{
  "train_examples": 42238,
  "image_size": 32,
  "rotation_deg": 10,
  "optimizer": "soap",
  "merge_dims": false,
  "final_lr_fraction": 0.01,
  "adamw_weight_decay_other_params": 0
}
Rows from block 2, named by matrix and row number. Rows with one number belong to one channel. Each number is 50 + 10 x the weight over the matrix's rms, rounded and kept within 0 to 99. All counts start at 0.
# convs0: first 3x3 conv, stride 2 (model.blocks.2.convs.0.weight, 144x96x3x3), inputs 70-83, a 3x3 kernel for each
# convs1: second 3x3 conv (model.blocks.2.convs.1.weight, 144x144x3x3, transposed), outputs 75-89, a 3x3 kernel for each
convs0.42:58 49 55 56 67 67 64 64 49 51 34 31 56 51 58 47 52 49 58 53 42 48 47 49 35 51 49 60 53 59 45 44 42 49 67 37 53 48 56 42 48 45 53 44 55 43 31 54 42 53 32 54 41 55 49 47 38 35 33 44 53 52 27 59 56 62 49 51 40 30 39 50 48 43 59 51 62 47 51 39 39 45 38 47 41 66 49 51 39 50 49 49 47 47 44 45 40 33 36 36 56 65 40 53 33 39 30 27 52 44 45 44 49 52 65 61 47 52 35 46 44 42 44 48 64 38
convs1.42:45 42 38 52 62 42 49 58 47 41 56 54 50 43 46 60 42 45 48 40 39 60 47 61 28 42 57 39 69 51 58 56 65 42 56 61 43 45 39 53 64 47 59 48 53 61 59 46 58 52 57 49 52 50 66 61 45 59 50 60 38 51 33 50 50 37 48 56 53 35 33 44 53 49 42 57 44 58 38 45 58 39 60 33 53 51 59 39 56 32 57 52 44 56 50 60 32 36 52 50 57 52 49 55 67 60 68 52 44 68 66 48 47 54 34 49 46 52 53 48 41 47 55 45 71 50 56 53 57 57 44 37 46 42 40
convs0.43:32 38 43 37 61 50 70 57 55 50 57 35 41 41 36 29 21 50 54 37 55 59 70 46 53 62 54 47 49 54 40 43 36 49 38 43 54 73 58 49 52 53 47 39 57 27 62 68 42 47 46 61 65 83 48 55 43 67 34 49 53 31 30 59 58 59 51 53 63 44 34 71 41 36 46 59 44 44 50 58 58 47 47 45 47 53 67 41 48 58 50 43 46 40 51 48 50 61 56 47 62 36 45 39 47 51 52 52 60 70 50 48 64 45 72 31 66 45 53 37 55 52 41 61 39 49
convs1.43:29 57 47 46 55 54 63 53 72 43 41 57 39 41 36 68 43 55 35 42 34 54 58 59 49 60 56 47 37 54 42 44 39 48 40 70 45 46 29 58 56 45 51 53 48 40 63 30 52 52 60 58 57 43 44 52 57 50 55 49 55 55 39 66 40 36 57 65 47 57 49 28 38 66 31 57 51 38 56 50 61 53 25 45 48 51 40 49 44 45 42 44 52 47 42 38 56 46 47 41 38 37 43 48 30 63 60 69 47 68 44 57 64 62 61 45 36 48 67 63 44 39 44 69 58 38 59 47 75 28 70 62 37 28 58
convs0.44:50 37 41 29 66 41 48 55 45 52 51 47 41 57 33 59 46 60 41 45 54 36 51 36 49 45 36 50 54 47 35 40 34 54 55 34 68 36 33 63 66 54 53 49 40 47 42 42 56 62 50 52 54 33 57 40 48 46 46 52 56 50 54 55 46 39 50 36 51 57 37 57 57 57 51 53 42 65 54 53 54 42 54 33 49 45 58 57 59 61 41 50 37 50 53 38 54 46 55 50 64 57 49 37 61 30 73 48 66 54 56 49 64 40 55 41 37 47 60 54 64 59 54 53 58 59
convs1.44:57 52 46 46 39 47 30 50 40 33 37 39 41 57 54 48 67 52 40 70 43 60 64 70 31 41 51 59 56 27 47 47 33 51 50 42 59 54 47 46 46 74 48 57 40 59 50 51 40 55 44 57 47 56 46 82 53 34 39 42 57 43 44 45 31 46 57 41 18 52 58 47 67 54 63 48 56 53 47 53 46 32 37 48 38 47 32 50 50 39 56 40 34 56 56 35 55 51 34 54 43 42 41 51 45 51 52 47 49 34 47 49 47 54 52 36 41 69 47 29 52 52 36 77 43 64 50 50 46 57 53 60 44 55 45
convs0.45:63 41 43 82 50 67 48 48 44 43 43 50 42 48 56 55 42 50 42 68 60 48 56 60 54 43 56 59 46 66 43 50 46 61 58 58 54 49 52 48 62 61 45 47 60 67 51 40 41 51 43 47 41 63 55 51 58 38 47 50 37 58 60 45 55 60 56 58 53 47 42 46 46 57 37 44 58 45 57 50 45 43 62 48 63 58 56 54 52 57 46 49 41 41 49 52 44 36 45 37 51 31 47 60 67 66 37 37 56 57 32 47 46 61 68 50 36 55 51 35 40 47 48 41 60 38
convs1.45:58 44 51 62 44 68 44 50 42 40 61 43 53 65 39 50 44 59 37 52 24 62 49 46 64 43 54 46 38 36 54 62 44 72 44 40 31 56 43 56 43 71 42 59 53 55 66 26 48 45 39 42 39 42 56 57 54 49 56 39 50 53 40 65 57 63 46 41 60 44 33 60 58 51 58 59 51 53 37 34 35 33 41 45 50 57 72 55 51 42 52 27 48 45 32 48 49 53 47 52 53 50 49 46 49 50 37 50 44 55 41 38 63 33 50 34 39 63 63 67 63 36 48 49 39 45 49 44 40 51 35 27 43 38 50
convs0.46:46 42 43 37 50 42 48 42 54 48 43 39 59 42 63 51 48 45 48 40 43 68 49 54 65 63 67 62 56 62 51 47 37 57 39 41 42 51 33 51 42 42 46 33 54 49 60 46 63 59 75 62 64 59 54 43 41 65 43 61 43 55 46 47 36 61 58 49 34 69 48 58 54 55 51 54 66 54 64 61 77 51 33 37 46 40 34 50 57 49 57 43 59 47 50 56 26 53 72 48 47 55 52 51 49 60 33 54 62 46 29 37 41 39 51 48 42 40 38 40 53 50 47 40 46 39
convs1.46:51 56 37 40 48 41 48 59 34 42 29 42 52 38 42 39 78 40 66 71 59 48 46 28 45 48 69 46 42 54 55 55 52 27 41 40 52 54 55 39 10 33 40 54 59 66 50 39 50 61 53 43 47 42 50 55 47 61 45 64 57 54 60 56 45 56 41 51 44 39 48 40 64 25 43 46 55 60 57 62 77 63 48 41 46 40 59 37 53 44 48 39 53 50 58 41 56 29 52 30 41 44 59 49 62 53 69 72 52 64 49 42 42 49 57 63 55 58 52 57 58 78 50 39 55 46 62 54 54 61 37 42 42 44 38
convs0.47:47 50 49 39 46 49 61 44 46 44 56 33 47 54 53 58 60 57 70 50 37 46 33 56 62 37 38 43 30 44 66 46 64 64 56 43 60 75 62 47 59 68 47 55 46 63 51 51 45 66 69 45 55 45 60 38 45 36 49 46 54 45 39 63 61 59 56 51 42 46 49 55 52 62 44 60 56 33 50 48 57 52 56 61 48 40 44 43 53 60 66 35 38 80 51 52 66 49 52 40 48 44 46 40 31 45 47 43 49 59 61 39 51 43 39 52 55 61 55 39 39 31 53 40 48 36
convs1.47:45 46 65 50 42 38 42 76 67 64 56 68 50 34 55 50 39 61 59 43 56 44 58 46 59 34 40 50 55 60 40 46 30 72 56 44 61 46 59 53 59 45 42 58 38 34 45 49 62 64 47 60 49 30 43 46 41 35 39 55 53 53 47 65 52 53 56 62 39 56 40 54 54 58 48 41 48 39 59 43 63 48 61 66 28 47 56 82 57 44 48 62 53 40 54 67 50 52 47 69 60 67 42 56 55 38 54 44 19 51 23 48 66 61 52 51 50 47 37 82 53 40 48 59 53 53 37 37 55 56 53 55 45 45 53
convs0.48:56 53 47 53 54 53 39 32 48 51 51 37 33 55 29 55 40 51 52 65 63 25 18 45 47 47 54 44 48 49 36 60 45 61 53 55 54 47 68 43 55 47 56 34 62 55 31 45 61 53 52 62 39 42 41 53 44 55 62 55 57 45 59 18 35 29 46 55 46 59 44 45 44 66 41 37 30 47 63 45 75 43 43 60 49 43 43 44 61 35 53 46 42 54 50 55 62 44 34 44 37 42 45 42 46 53 44 49 50 41 42 38 49 51 44 17 42 42 45 54 46 46 53 41 37 57
convs1.48:48 48 36 57 52 53 53 46 55 37 70 45 49 59 48 39 37 54 40 41 58 45 59 56 50 58 58 52 38 31 39 35 65 59 35 41 57 29 47 47 42 48 34 54 49 52 49 48 63 55 47 74 58 52 63 61 72 53 51 47 46 65 69 42 53 46 42 37 45 66 34 57 67 61 38 59 54 58 56 39 61 58 59 47 60 60 55 53 51 45 49 46 54 49 47 45 54 52 49 48 57 41 56 49 41 41 49 48 41 38 48 45 60 58 46 62 51 50 51 52 60 38 19 48 46 26 51 58 47 47 42 46 61 56 51
convs0.49:44 36 46 37 59 37 55 49 49 66 36 51 47 68 55 48 40 64 54 49 49 46 34 48 56 37 45 37 43 59 45 48 43 54 43 44 51 56 51 44 45 53 64 58 46 45 60 57 61 50 34 58 54 67 48 52 32 44 29 38 37 37 62 42 60 54 42 33 47 50 41 50 55 42 47 58 47 49 22 52 39 45 35 41 16 41 49 58 57 59 48 49 42 50 52 60 45 59 50 40 55 52 49 33 54 38 42 49 44 48 58 58 54 58 51 44 60 45 80 65 49 56 49 61 48 44
convs1.49:61 31 31 47 54 52 46 55 45 48 39 29 46 37 46 61 62 40 67 55 53 37 48 58 42 51 53 59 36 51 47 45 42 61 42 55 40 35 57 53 34 44 56 65 49 61 54 53 44 44 45 37 59 46 39 63 46 39 53 56 36 46 64 33 64 45 50 47 34 27 48 47 29 34 63 41 52 52 63 55 37 32 48 43 42 56 43 46 39 63 56 63 39 68 49 50 59 46 46 42 49 50 66 56 57 49 49 53 58 32 42 45 38 75 69 52 49 47 33 49 45 53 64 55 53 43 57 42 46 65 47 48 58 40 31
convs0.50:50 43 36 47 43 61 47 38 53 54 45 56 29 43 56 56 61 63 24 48 39 40 45 60 32 61 54 40 43 50 36 34 53 50 62 56 57 41 50 57 53 50 59 49 35 41 50 44 49 65 48 45 51 55 33 47 49 40 56 49 37 49 51 60 53 47 69 48 55 60 68 53 58 58 56 46 46 43 48 41 55 45 38 32 50 53 39 57 67 66 59 38 55 53 26 46 43 41 48 42 39 55 67 51 64 41 46 47 44 34 31 45 67 54 49 61 55 56 20 56 55 45 60 36 46 45
convs1.50:52 32 46 62 41 54 44 45 57 52 52 46 57 53 48 65 53 57 47 29 52 43 62 66 40 66 50 45 46 36 62 40 44 51 44 54 38 63 66 49 52 25 52 38 50 57 39 63 50 47 59 57 58 35 52 62 48 37 29 45 48 55 33 48 53 48 38 54 43 51 50 49 52 60 57 55 45 59 53 51 50 66 60 62 35 64 53 51 47 57 40 54 48 36 47 54 54 52 41 47 50 22 39 42 23 52 57 32 58 76 40 36 71 84 58 44 39 49 81 51 37 71 54 46 60 42 57 33 62 60 57 44 53 44 57
convs0.51:45 50 53 37 64 59 64 53 56 55 54 57 34 54 47 54 64 54 46 25 38 62 51 39 39 49 51 66 54 51 52 49 53 52 51 39 35 44 50 33 39 58 51 48 51 36 48 51 43 37 52 41 50 49 40 39 44 48 48 33 72 39 50 38 49 63 55 52 49 47 34 50 57 62 51 72 53 39 49 28 49 64 67 62 55 36 31 52 55 63 64 51 57 51 42 51 44 43 45 43 50 50 62 54 48 45 37 46 45 39 42 55 43 50 50 55 43 48 19 41 53 59 36 55 66 65
convs1.51:63 41 52 45 60 54 52 58 67 57 56 60 55 44 51 48 33 45 46 46 53 64 61 47 45 48 50 65 66 51 64 48 38 60 56 41 62 59 69 45 58 44 53 56 42 54 53 69 41 53 44 39 49 50 47 45 34 48 39 43 48 31 52 44 52 40 52 45 52 59 39 44 43 31 50 47 46 59 61 67 41 64 63 28 48 61 39 57 26 33 50 41 86 28 38 34 47 38 48 57 43 49 48 32 41 48 50 45 56 40 57 57 60 52 22 30 43 55 51 34 66 57 51 69 72 54 44 53 50 58 39 36 42 65 42
convs0.52:45 40 31 28 58 53 58 56 56 45 42 52 67 37 33 39 33 48 39 62 64 63 67 92 58 66 66 36 50 59 45 35 68 56 61 61 64 59 28 32 60 49 77 57 46 44 51 50 38 51 55 49 62 52 41 65 57 77 66 60 72 53 65 42 31 40 50 49 41 62 46 55 34 49 60 43 58 51 56 58 62 55 56 43 44 65 29 53 54 30 38 45 48 54 50 35 52 37 42 46 47 50 61 46 55 47 49 51 40 58 32 41 63 37 48 43 47 56 52 36 44 38 64 54 34 40
convs1.52:33 43 55 55 39 35 43 55 50 48 54 38 53 52 34 35 34 44 53 31 37 38 52 50 49 55 40 45 51 63 33 46 63 57 34 50 56 37 51 63 55 49 54 56 67 62 38 52 58 32 47 64 49 66 51 34 43 56 29 50 50 63 53 38 61 49 32 46 52 58 63 44 52 49 33 57 35 47 37 60 53 60 42 56 48 44 61 38 56 63 49 50 46 46 31 37 38 40 59 48 41 45 50 45 52 51 59 52 54 62 40 33 35 70 56 42 41 32 51 67 52 59 53 44 60 44 51 34 49 44 45 33 43 44 44
convs0.53:56 50 54 53 60 58 35 53 36 39 44 51 34 48 53 50 69 54 42 39 42 51 49 68 44 48 74 32 43 51 36 50 46 43 48 50 64 55 47 50 62 71 55 65 48 65 39 58 54 45 47 52 59 55 46 50 44 59 55 36 33 51 42 45 47 27 37 53 49 72 47 42 58 25 48 51 44 34 56 46 49 68 51 48 39 36 51 31 42 46 50 51 55 37 54 44 62 50 52 45 49 45 55 61 59 42 44 43 45 48 38 53 50 55 47 49 35 31 44 65 29 48 79 31 64 76
convs1.53:44 52 51 52 89 64 49 57 61 52 76 40 50 44 52 58 53 42 36 57 55 45 42 41 47 45 56 33 56 40 56 55 61 46 57 67 27 34 44 47 52 49 51 40 64 49 62 51 34 53 69 69 30 54 32 53 52 39 53 49 51 60 59 41 69 55 64 52 42 44 44 55 45 54 62 60 42 48 41 54 37 45 28 44 50 52 47 45 49 66 47 41 39 47 55 70 69 61 60 57 72 62 49 33 60 67 38 52 49 58 57 55 40 50 58 40 56 41 56 52 30 38 50 42 40 61 63 38 60 36 33 63 47 29 75
convs0.54:41 53 38 34 41 32 54 39 31 55 40 41 34 41 50 47 54 55 60 51 37 41 51 57 35 38 48 55 54 45 50 52 43 37 40 59 38 15 32 54 30 52 43 60 77 56 62 33 32 59 57 57 66 73 41 37 39 19 38 57 49 48 37 52 76 39 44 41 38 40 37 29 59 40 36 38 37 38 35 43 62 36 42 44 46 37 43 50 44 59 51 76 62 29 58 71 35 50 50 49 39 51 51 53 59 48 52 48 69 49 36 74 56 33 47 55 56 31 53 45 76 67 49 37 52 56
convs1.54:60 47 52 29 56 48 38 23 51 55 47 42 72 60 48 41 57 55 58 51 38 47 53 46 60 66 54 41 26 47 52 38 62 40 56 40 57 59 40 45 31 86 44 48 64 45 55 76 59 43 46 58 56 55 45 55 56 29 48 52 42 58 59 24 36 68 64 59 42 57 43 64 64 63 46 51 42 49 68 44 63 57 65 63 46 54 50 56 51 33 39 50 51 41 42 54 40 49 39 28 38 44 60 46 47 47 49 54 46 59 53 59 67 63 46 53 29 55 62 58 41 41 44 45 46 55 29 43 42 46 54 48 54 45 52
convs0.55:58 46 49 52 32 39 41 49 44 46 54 45 52 58 59 54 48 59 52 43 51 46 57 52 43 43 46 46 37 42 34 45 40 48 59 53 52 59 38 53 35 31 65 36 48 50 43 53 33 40 42 59 58 56 48 40 45 46 41 62 58 46 57 52 49 47 48 45 48 46 43 47 55 61 44 39 48 57 47 56 50 38 43 49 60 45 53 48 49 48 55 39 34 45 45 45 38 45 46 37 37 44 35 34 38 57 66 48 56 61 47 49 55 55 46 50 41 38 57 58 64 68 53 66 52 62
convs1.55:44 32 39 55 52 41 49 41 46 45 46 41 50 41 49 59 62 44 45 46 54 43 49 59 53 35 43 47 35 42 47 46 49 46 43 43 49 43 57 58 46 56 58 49 48 49 50 42 41 57 51 54 54 54 44 45 47 55 45 40 57 40 32 68 42 44 52 58 47 48 55 49 52 44 45 48 57 66 38 17 62 50 47 53 51 43 53 58 52 59 65 32 43 30 20 38 64 51 54 52 38 43 39 43 34 42 47 40 56 55 49 57 36 49 56 56 56 36 58 59 52 45 68 54 56 46 50 42 42 32 57 60 29 48 54
convs0.56:55 55 62 60 39 51 53 45 35 35 47 45 34 45 47 40 56 41 39 43 65 47 45 30 36 36 37 55 33 54 62 43 51 49 34 51 38 37 58 50 50 35 42 57 38 53 58 51 35 31 47 47 49 49 68 52 40 58 59 25 61 46 44 83 60 51 72 70 59 63 57 37 62 54 53 50 43 29 53 42 43 66 56 47 49 55 40 47 35 44 57 50 52 61 49 28 65 46 32 44 34 41 44 54 65 53 53 46 31 48 41 43 39 52 62 39 37 51 51 53 57 26 48 36 35 54
convs1.56:55 58 57 45 37 51 33 53 54 71 65 70 34 59 63 44 34 53 46 65 52 32 43 54 69 46 60 54 49 55 48 70 44 55 55 39 40 35 80 60 47 58 54 27 57 54 37 36 59 46 41 47 48 44 47 52 55 47 71 62 57 48 56 63 47 37 42 61 61 54 60 33 42 55 60 59 38 60 51 50 49 52 58 54 49 51 46 49 57 56 52 62 47 52 62 35 46 55 45 62 63 60 56 49 39 62 23 35 41 41 37 69 58 51 41 55 54 41 40 50 56 63 49 46 67 55 76 48 55 43 29 53 46 60 39
convs0.57:38 43 41 26 37 37 36 52 59 37 52 46 51 60 55 28 55 48 35 42 48 44 61 58 57 50 29 47 53 46 36 45 41 56 45 47 48 42 38 53 33 40 42 54 67 70 70 53 55 52 32 42 67 63 54 37 48 29 42 69 60 58 54 38 55 42 34 58 46 48 39 50 34 35 43 31 35 36 69 42 58 65 53 46 38 55 47 56 33 52 37 50 44 42 58 41 57 33 42 38 45 53 55 45 64 42 67 53 60 40 43 66 62 51 70 64 47 40 47 46 30 39 45 48 54 59
convs1.57:48 47 62 48 55 49 60 52 69 50 36 52 44 51 49 46 45 45 42 58 55 45 37 53 48 53 42 50 37 43 47 54 54 48 43 45 65 39 47 32 50 39 30 45 38 39 36 77 53 44 54 56 48 38 52 63 42 45 57 53 57 15 44 54 50 40 38 56 54 54 64 45 37 59 44 67 44 43 51 40 34 52 50 58 54 60 58 41 55 34 33 50 43 56 70 50 47 59 51 46 55 39 49 48 66 38 42 53 44 65 37 65 42 54 64 56 52 54 73 36 52 48 49 43 41 50 55 48 56 58 44 63 44 49 61
convs0.58:47 67 42 75 44 51 66 69 52 80 55 47 56 47 48 54 46 37 58 59 54 52 63 52 54 53 51 45 36 46 48 56 51 38 45 49 69 51 46 71 41 42 71 46 43 33 49 54 37 55 34 70 47 47 35 68 49 42 39 56 45 50 34 61 60 35 59 62 39 48 43 45 49 74 50 46 43 29 52 36 65 45 44 42 46 40 40 47 51 53 52 55 52 39 58 50 58 62 45 55 47 42 40 47 45 38 35 56 44 35 62 56 45 44 45 71 62 46 72 58 61 49 46 40 51 24
convs1.58:39 51 41 32 51 36 53 58 51 51 55 52 47 56 63 49 52 45 51 45 49 53 57 61 50 60 47 48 61 48 53 49 51 44 66 55 55 23 59 68 47 26 59 50 48 74 56 71 59 64 47 49 50 45 28 33 47 61 35 42 43 34 49 49 51 59 40 51 53 50 57 64 54 48 50 50 39 44 36 47 47 71 69 44 63 47 30 64 29 31 63 39 40 73 30 49 52 57 58 34 49 53 27 35 49 38 33 46 40 64 57 64 55 52 46 24 35 55 38 52 39 63 46 57 57 54 44 58 59 43 62 36 64 48 37
convs0.59:59 58 47 72 45 52 34 64 57 66 44 53 60 41 50 46 47 48 58 53 69 82 61 49 69 38 51 52 64 33 67 58 40 59 42 49 61 24 40 33 52 44 47 63 53 39 59 45 35 46 65 30 52 55 48 34 39 55 38 46 39 54 65 56 42 66 65 53 57 46 47 48 41 62 49 53 58 41 60 45 48 64 60 36 44 60 66 54 44 48 63 48 76 56 59 60 38 46 72 49 49 67 49 52 52 57 57 38 47 80 57 56 61 69 68 49 41 60 64 56 59 74 67 51 58 55
convs1.59:58 59 71 61 43 64 49 33 69 48 59 68 39 42 46 55 55 33 73 57 37 58 55 56 53 47 40 53 41 50 44 42 44 53 35 48 53 35 44 70 52 52 42 61 40 47 48 60 55 49 58 47 44 56 50 47 62 44 33 38 46 38 33 52 39 52 53 41 57 37 59 32 54 48 59 39 38 48 51 55 39 78 32 56 66 47 39 55 56 62 27 61 39 58 52 49 54 51 45 36 67 56 27 56 59 45 51 72 57 69 53 53 70 59 36 35 63 50 47 27 34 56 59 47 67 74 50 31 41 54 43 33 45 38 53
convs0.60:59 57 38 57 34 49 44 39 50 48 54 61 65 48 54 65 52 40 55 29 39 46 41 50 23 43 45 37 41 39 52 40 41 43 41 56 40 33 55 66 40 43 59 50 48 43 57 44 40 50 53 50 52 36 58 45 58 48 56 49 47 47 26 58 43 39 48 56 46 50 53 49 37 52 42 45 59 62 57 42 65 52 52 52 47 49 71 58 58 46 36 52 48 37 42 48 46 46 49 52 49 49 53 61 60 54 55 67 58 60 62 38 37 49 53 54 48 68 71 47 52 68 45 74 58 47
convs1.60:51 32 52 71 62 50 52 47 45 56 58 40 39 41 41 67 28 55 51 51 59 68 60 50 63 46 34 47 60 52 45 52 64 45 67 39 62 39 41 37 62 55 83 42 53 43 52 71 39 47 69 43 37 43 61 40 57 41 47 46 38 38 52 46 66 65 49 63 55 80 53 57 62 56 64 49 58 45 49 39 45 51 56 23 42 50 53 50 48 35 40 52 49 58 50 59 50 52 53 40 38 59 41 33 36 45 46 35 47 79 66 47 43 47 40 65 42 70 56 51 67 70 72 59 77 71 74 54 30 45 35 35 66 43 53
convs0.61:54 55 57 54 52 60 43 50 44 68 55 48 43 52 50 40 58 45 65 61 54 34 42 39 51 47 56 50 42 60 31 56 67 49 45 57 70 53 37 46 22 52 59 72 78 72 59 60 39 51 41 45 58 49 54 23 48 37 31 48 53 48 42 51 55 38 55 39 58 58 63 62 42 61 43 60 47 52 51 56 42 35 54 58 68 48 62 51 55 53 36 60 65 39 54 52 38 43 39 54 40 59 43 34 56 32 52 57 43 49 54 51 52 61 35 38 56 40 63 29 38 53 42 41 61 59
convs1.61:43 25 64 49 49 42 43 74 55 58 56 65 50 52 27 33 44 44 47 37 54 48 36 45 64 52 42 47 44 38 51 40 37 50 60 48 46 49 57 36 53 56 66 61 46 37 42 52 49 41 39 51 44 40 46 58 53 46 57 64 36 37 56 46 64 39 40 34 57 41 49 56 51 49 53 63 40 41 49 51 31 53 62 33 55 61 58 49 41 56 58 55 28 53 41 52 65 53 45 49 59 49 38 46 56 40 49 66 65 56 50 38 39 50 68 42 51 62 63 59 38 52 53 47 59 51 63 55 61 39 46 48 63 53 78
convs0.62:42 47 44 51 53 40 56 22 50 63 53 49 44 45 56 56 41 35 54 57 50 40 72 67 72 62 56 56 57 57 40 60 65 43 58 51 55 58 49 46 67 38 60 39 40 45 53 46 31 54 70 80 61 39 44 63 68 41 63 37 49 31 37 32 58 56 55 68 44 69 36 44 46 47 46 63 54 59 68 64 73 41 33 62 71 50 46 43 60 59 31 45 52 58 48 46 51 43 61 41 42 51 41 60 39 40 50 34 57 40 34 41 44 48 63 48 39 74 62 52 57 57 52 58 47 59
convs1.62:36 50 66 40 69 46 36 53 48 40 63 53 43 52 58 59 51 61 48 32 39 57 32 38 52 41 43 51 43 53 55 52 50 48 59 46 59 63 65 64 37 47 62 41 36 40 50 39 27 36 35 47 56 54 49 43 35 44 49 53 55 54 43 63 63 65 63 35 49 38 40 31 55 57 56 54 61 42 47 46 39 67 51 50 51 56 43 55 57 45 62 55 58 48 54 40 55 65 43 39 44 53 44 55 39 44 63 58 57 44 37 56 44 45 27 50 41 46 38 37 60 47 51 50 52 53 69 74 34 85 58 56 54 36 51
convs0.63:43 50 51 72 39 50 72 61 67 38 55 48 46 49 28 58 55 50 35 54 73 40 31 58 68 60 59 53 46 40 51 58 50 47 38 55 57 57 54 41 57 47 42 45 42 49 75 41 39 50 49 53 30 46 35 48 53 56 67 53 64 67 41 57 64 56 41 57 44 51 33 36 52 59 44 34 43 47 50 42 57 57 42 45 45 52 49 49 52 47 60 59 43 55 42 49 47 52 42 43 49 38 62 45 52 61 53 59 51 45 63 55 47 49 29 37 51 52 38 48 50 50 47 48 60 91
convs1.63:22 44 51 44 37 46 52 56 36 60 45 41 46 46 41 62 37 49 55 47 41 44 59 52 52 74 49 45 61 53 33 59 56 40 51 55 47 51 36 47 45 40 52 51 53 41 49 45 53 53 58 41 41 51 69 44 60 27 56 47 51 62 55 63 63 28 59 55 45 55 55 41 42 37 43 61 63 56 28 60 79 61 61 57 62 38 41 41 59 42 28 54 56 46 57 76 49 60 53 44 60 48 35 51 49 47 38 42 62 60 57 60 44 48 62 68 57 45 46 67 51 47 50 39 45 38 39 49 48 52 45 51 50 58 43
convs0.64:43 38 56 47 48 55 28 27 53 57 61 55 31 45 38 33 33 66 44 53 56 55 30 62 54 54 54 62 60 58 56 29 49 64 63 41 47 49 62 39 42 50 50 56 63 53 51 49 42 53 64 39 42 34 30 54 55 46 61 78 49 55 47 49 38 58 41 45 41 39 54 53 36 42 45 47 61 67 56 58 60 45 43 54 67 56 47 44 41 67 60 49 53 62 44 52 50 53 41 65 56 67 55 54 45 33 36 48 39 40 52 55 34 48 49 54 33 30 72 58 67 55 36 56 45 47
convs1.64:37 71 55 71 63 56 45 47 51 38 55 57 24 56 45 43 52 56 50 37 36 45 59 49 42 38 45 41 34 39 48 48 37 56 54 52 50 37 69 35 37 57 34 36 52 48 43 53 71 66 50 49 32 47 48 35 54 68 45 47 46 71 72 65 47 53 56 42 58 61 45 51 51 52 68 51 57 62 49 60 52 49 46 35 64 54 41 74 34 58 64 58 48 37 44 29 58 47 55 51 51 37 54 38 38 52 61 42 42 46 50 38 57 56 53 58 59 63 53 51 55 52 42 45 48 42 54 40 33 46 72 66 38 33 31
convs0.65:50 47 47 46 32 50 59 70 49 42 40 50 37 52 34 43 62 63 26 31 57 52 37 53 47 45 59 60 43 58 43 56 70 49 64 68 21 54 59 48 58 44 63 64 59 48 48 34 54 43 31 54 45 68 51 41 68 54 62 62 54 68 64 49 42 44 57 45 42 53 47 55 45 35 44 46 43 38 42 62 50 43 42 39 48 53 60 51 46 55 63 53 48 64 56 53 66 43 48 46 44 60 53 57 46 64 53 58 60 46 40 73 48 48 49 54 50 68 75 80 68 55 41 46 44 29
convs1.65:45 52 47 48 46 57 60 59 63 43 38 44 54 40 57 53 38 40 30 33 48 45 60 57 70 50 34 54 49 46 74 45 30 60 30 43 47 61 28 47 55 46 58 38 51 49 42 38 46 65 74 34 47 80 51 50 44 54 55 48 43 42 48 27 44 50 74 48 52 45 42 39 74 51 42 39 48 42 62 67 55 49 51 45 48 76 53 45 61 52 46 45 34 45 47 46 37 54 48 49 48 53 46 53 45 63 36 47 31 53 50 59 68 55 59 57 68 53 49 43 59 46 29 29 44 54 77 67 52 50 38 48 36 59 54
convs0.66:58 56 28 44 44 52 55 70 34 78 55 64 37 55 57 59 51 39 39 58 60 50 32 57 47 39 46 50 46 42 51 46 47 63 57 43 64 68 47 53 46 29 56 62 48 56 42 44 54 41 31 68 58 46 43 44 59 43 51 37 23 36 44 68 51 30 50 46 41 51 63 51 52 50 45 30 41 58 62 51 50 45 57 58 35 33 45 44 49 36 54 63 47 60 45 60 38 36 54 29 39 57 33 33 53 51 58 62 39 42 50 58 45 49 49 69 47 30 43 47 42 55 37 43 58 62
convs1.66:25 63 61 55 46 67 66 72 47 59 55 37 47 50 63 52 63 35 53 26 67 49 45 44 54 45 38 40 52 44 62 58 52 43 58 62 46 39 62 48 59 55 55 43 50 37 42 49 71 56 54 59 57 50 32 67 42 59 54 61 55 58 57 61 45 42 63 64 56 41 43 59 28 44 66 60 56 31 51 39 32 49 41 44 64 54 38 56 54 50 49 55 45 54 42 33 52 56 35 46 42 62 33 39 48 38 49 62 42 61 51 49 39 44 56 42 47 55 40 37 54 48 65 55 44 45 51 36 50 51 56 39 59 59 48
convs0.67:36 43 49 39 61 47 47 47 52 56 40 49 46 40 33 58 47 55 36 53 40 58 43 46 68 53 49 41 31 33 55 48 48 44 45 41 57 60 50 45 33 48 36 58 60 38 41 43 46 36 43 56 56 51 34 50 53 43 53 59 63 48 41 66 75 57 37 40 56 51 48 39 43 48 69 44 53 49 58 61 50 43 49 51 45 47 43 38 42 58 66 57 42 54 61 66 47 42 44 45 51 38 49 62 58 54 60 54 54 42 41 52 41 44 61 39 45 48 46 49 44 49 56 58 57 36
convs1.67:50 67 51 44 52 55 52 45 53 67 43 48 58 42 54 43 36 46 42 56 59 48 53 56 25 38 44 42 43 53 53 39 43 50 56 45 54 41 52 58 58 48 33 53 46 37 43 38 43 62 43 58 39 58 50 35 54 48 37 50 49 58 64 51 32 39 44 38 62 58 53 35 47 54 52 37 45 52 51 41 57 40 60 56 44 39 60 53 51 35 50 29 41 63 45 42 53 58 50 51 49 40 45 61 44 53 55 46 41 46 40 52 51 43 62 44 39 48 53 30 55 45 46 65 36 62 54 32 60 52 54 53 37 57 43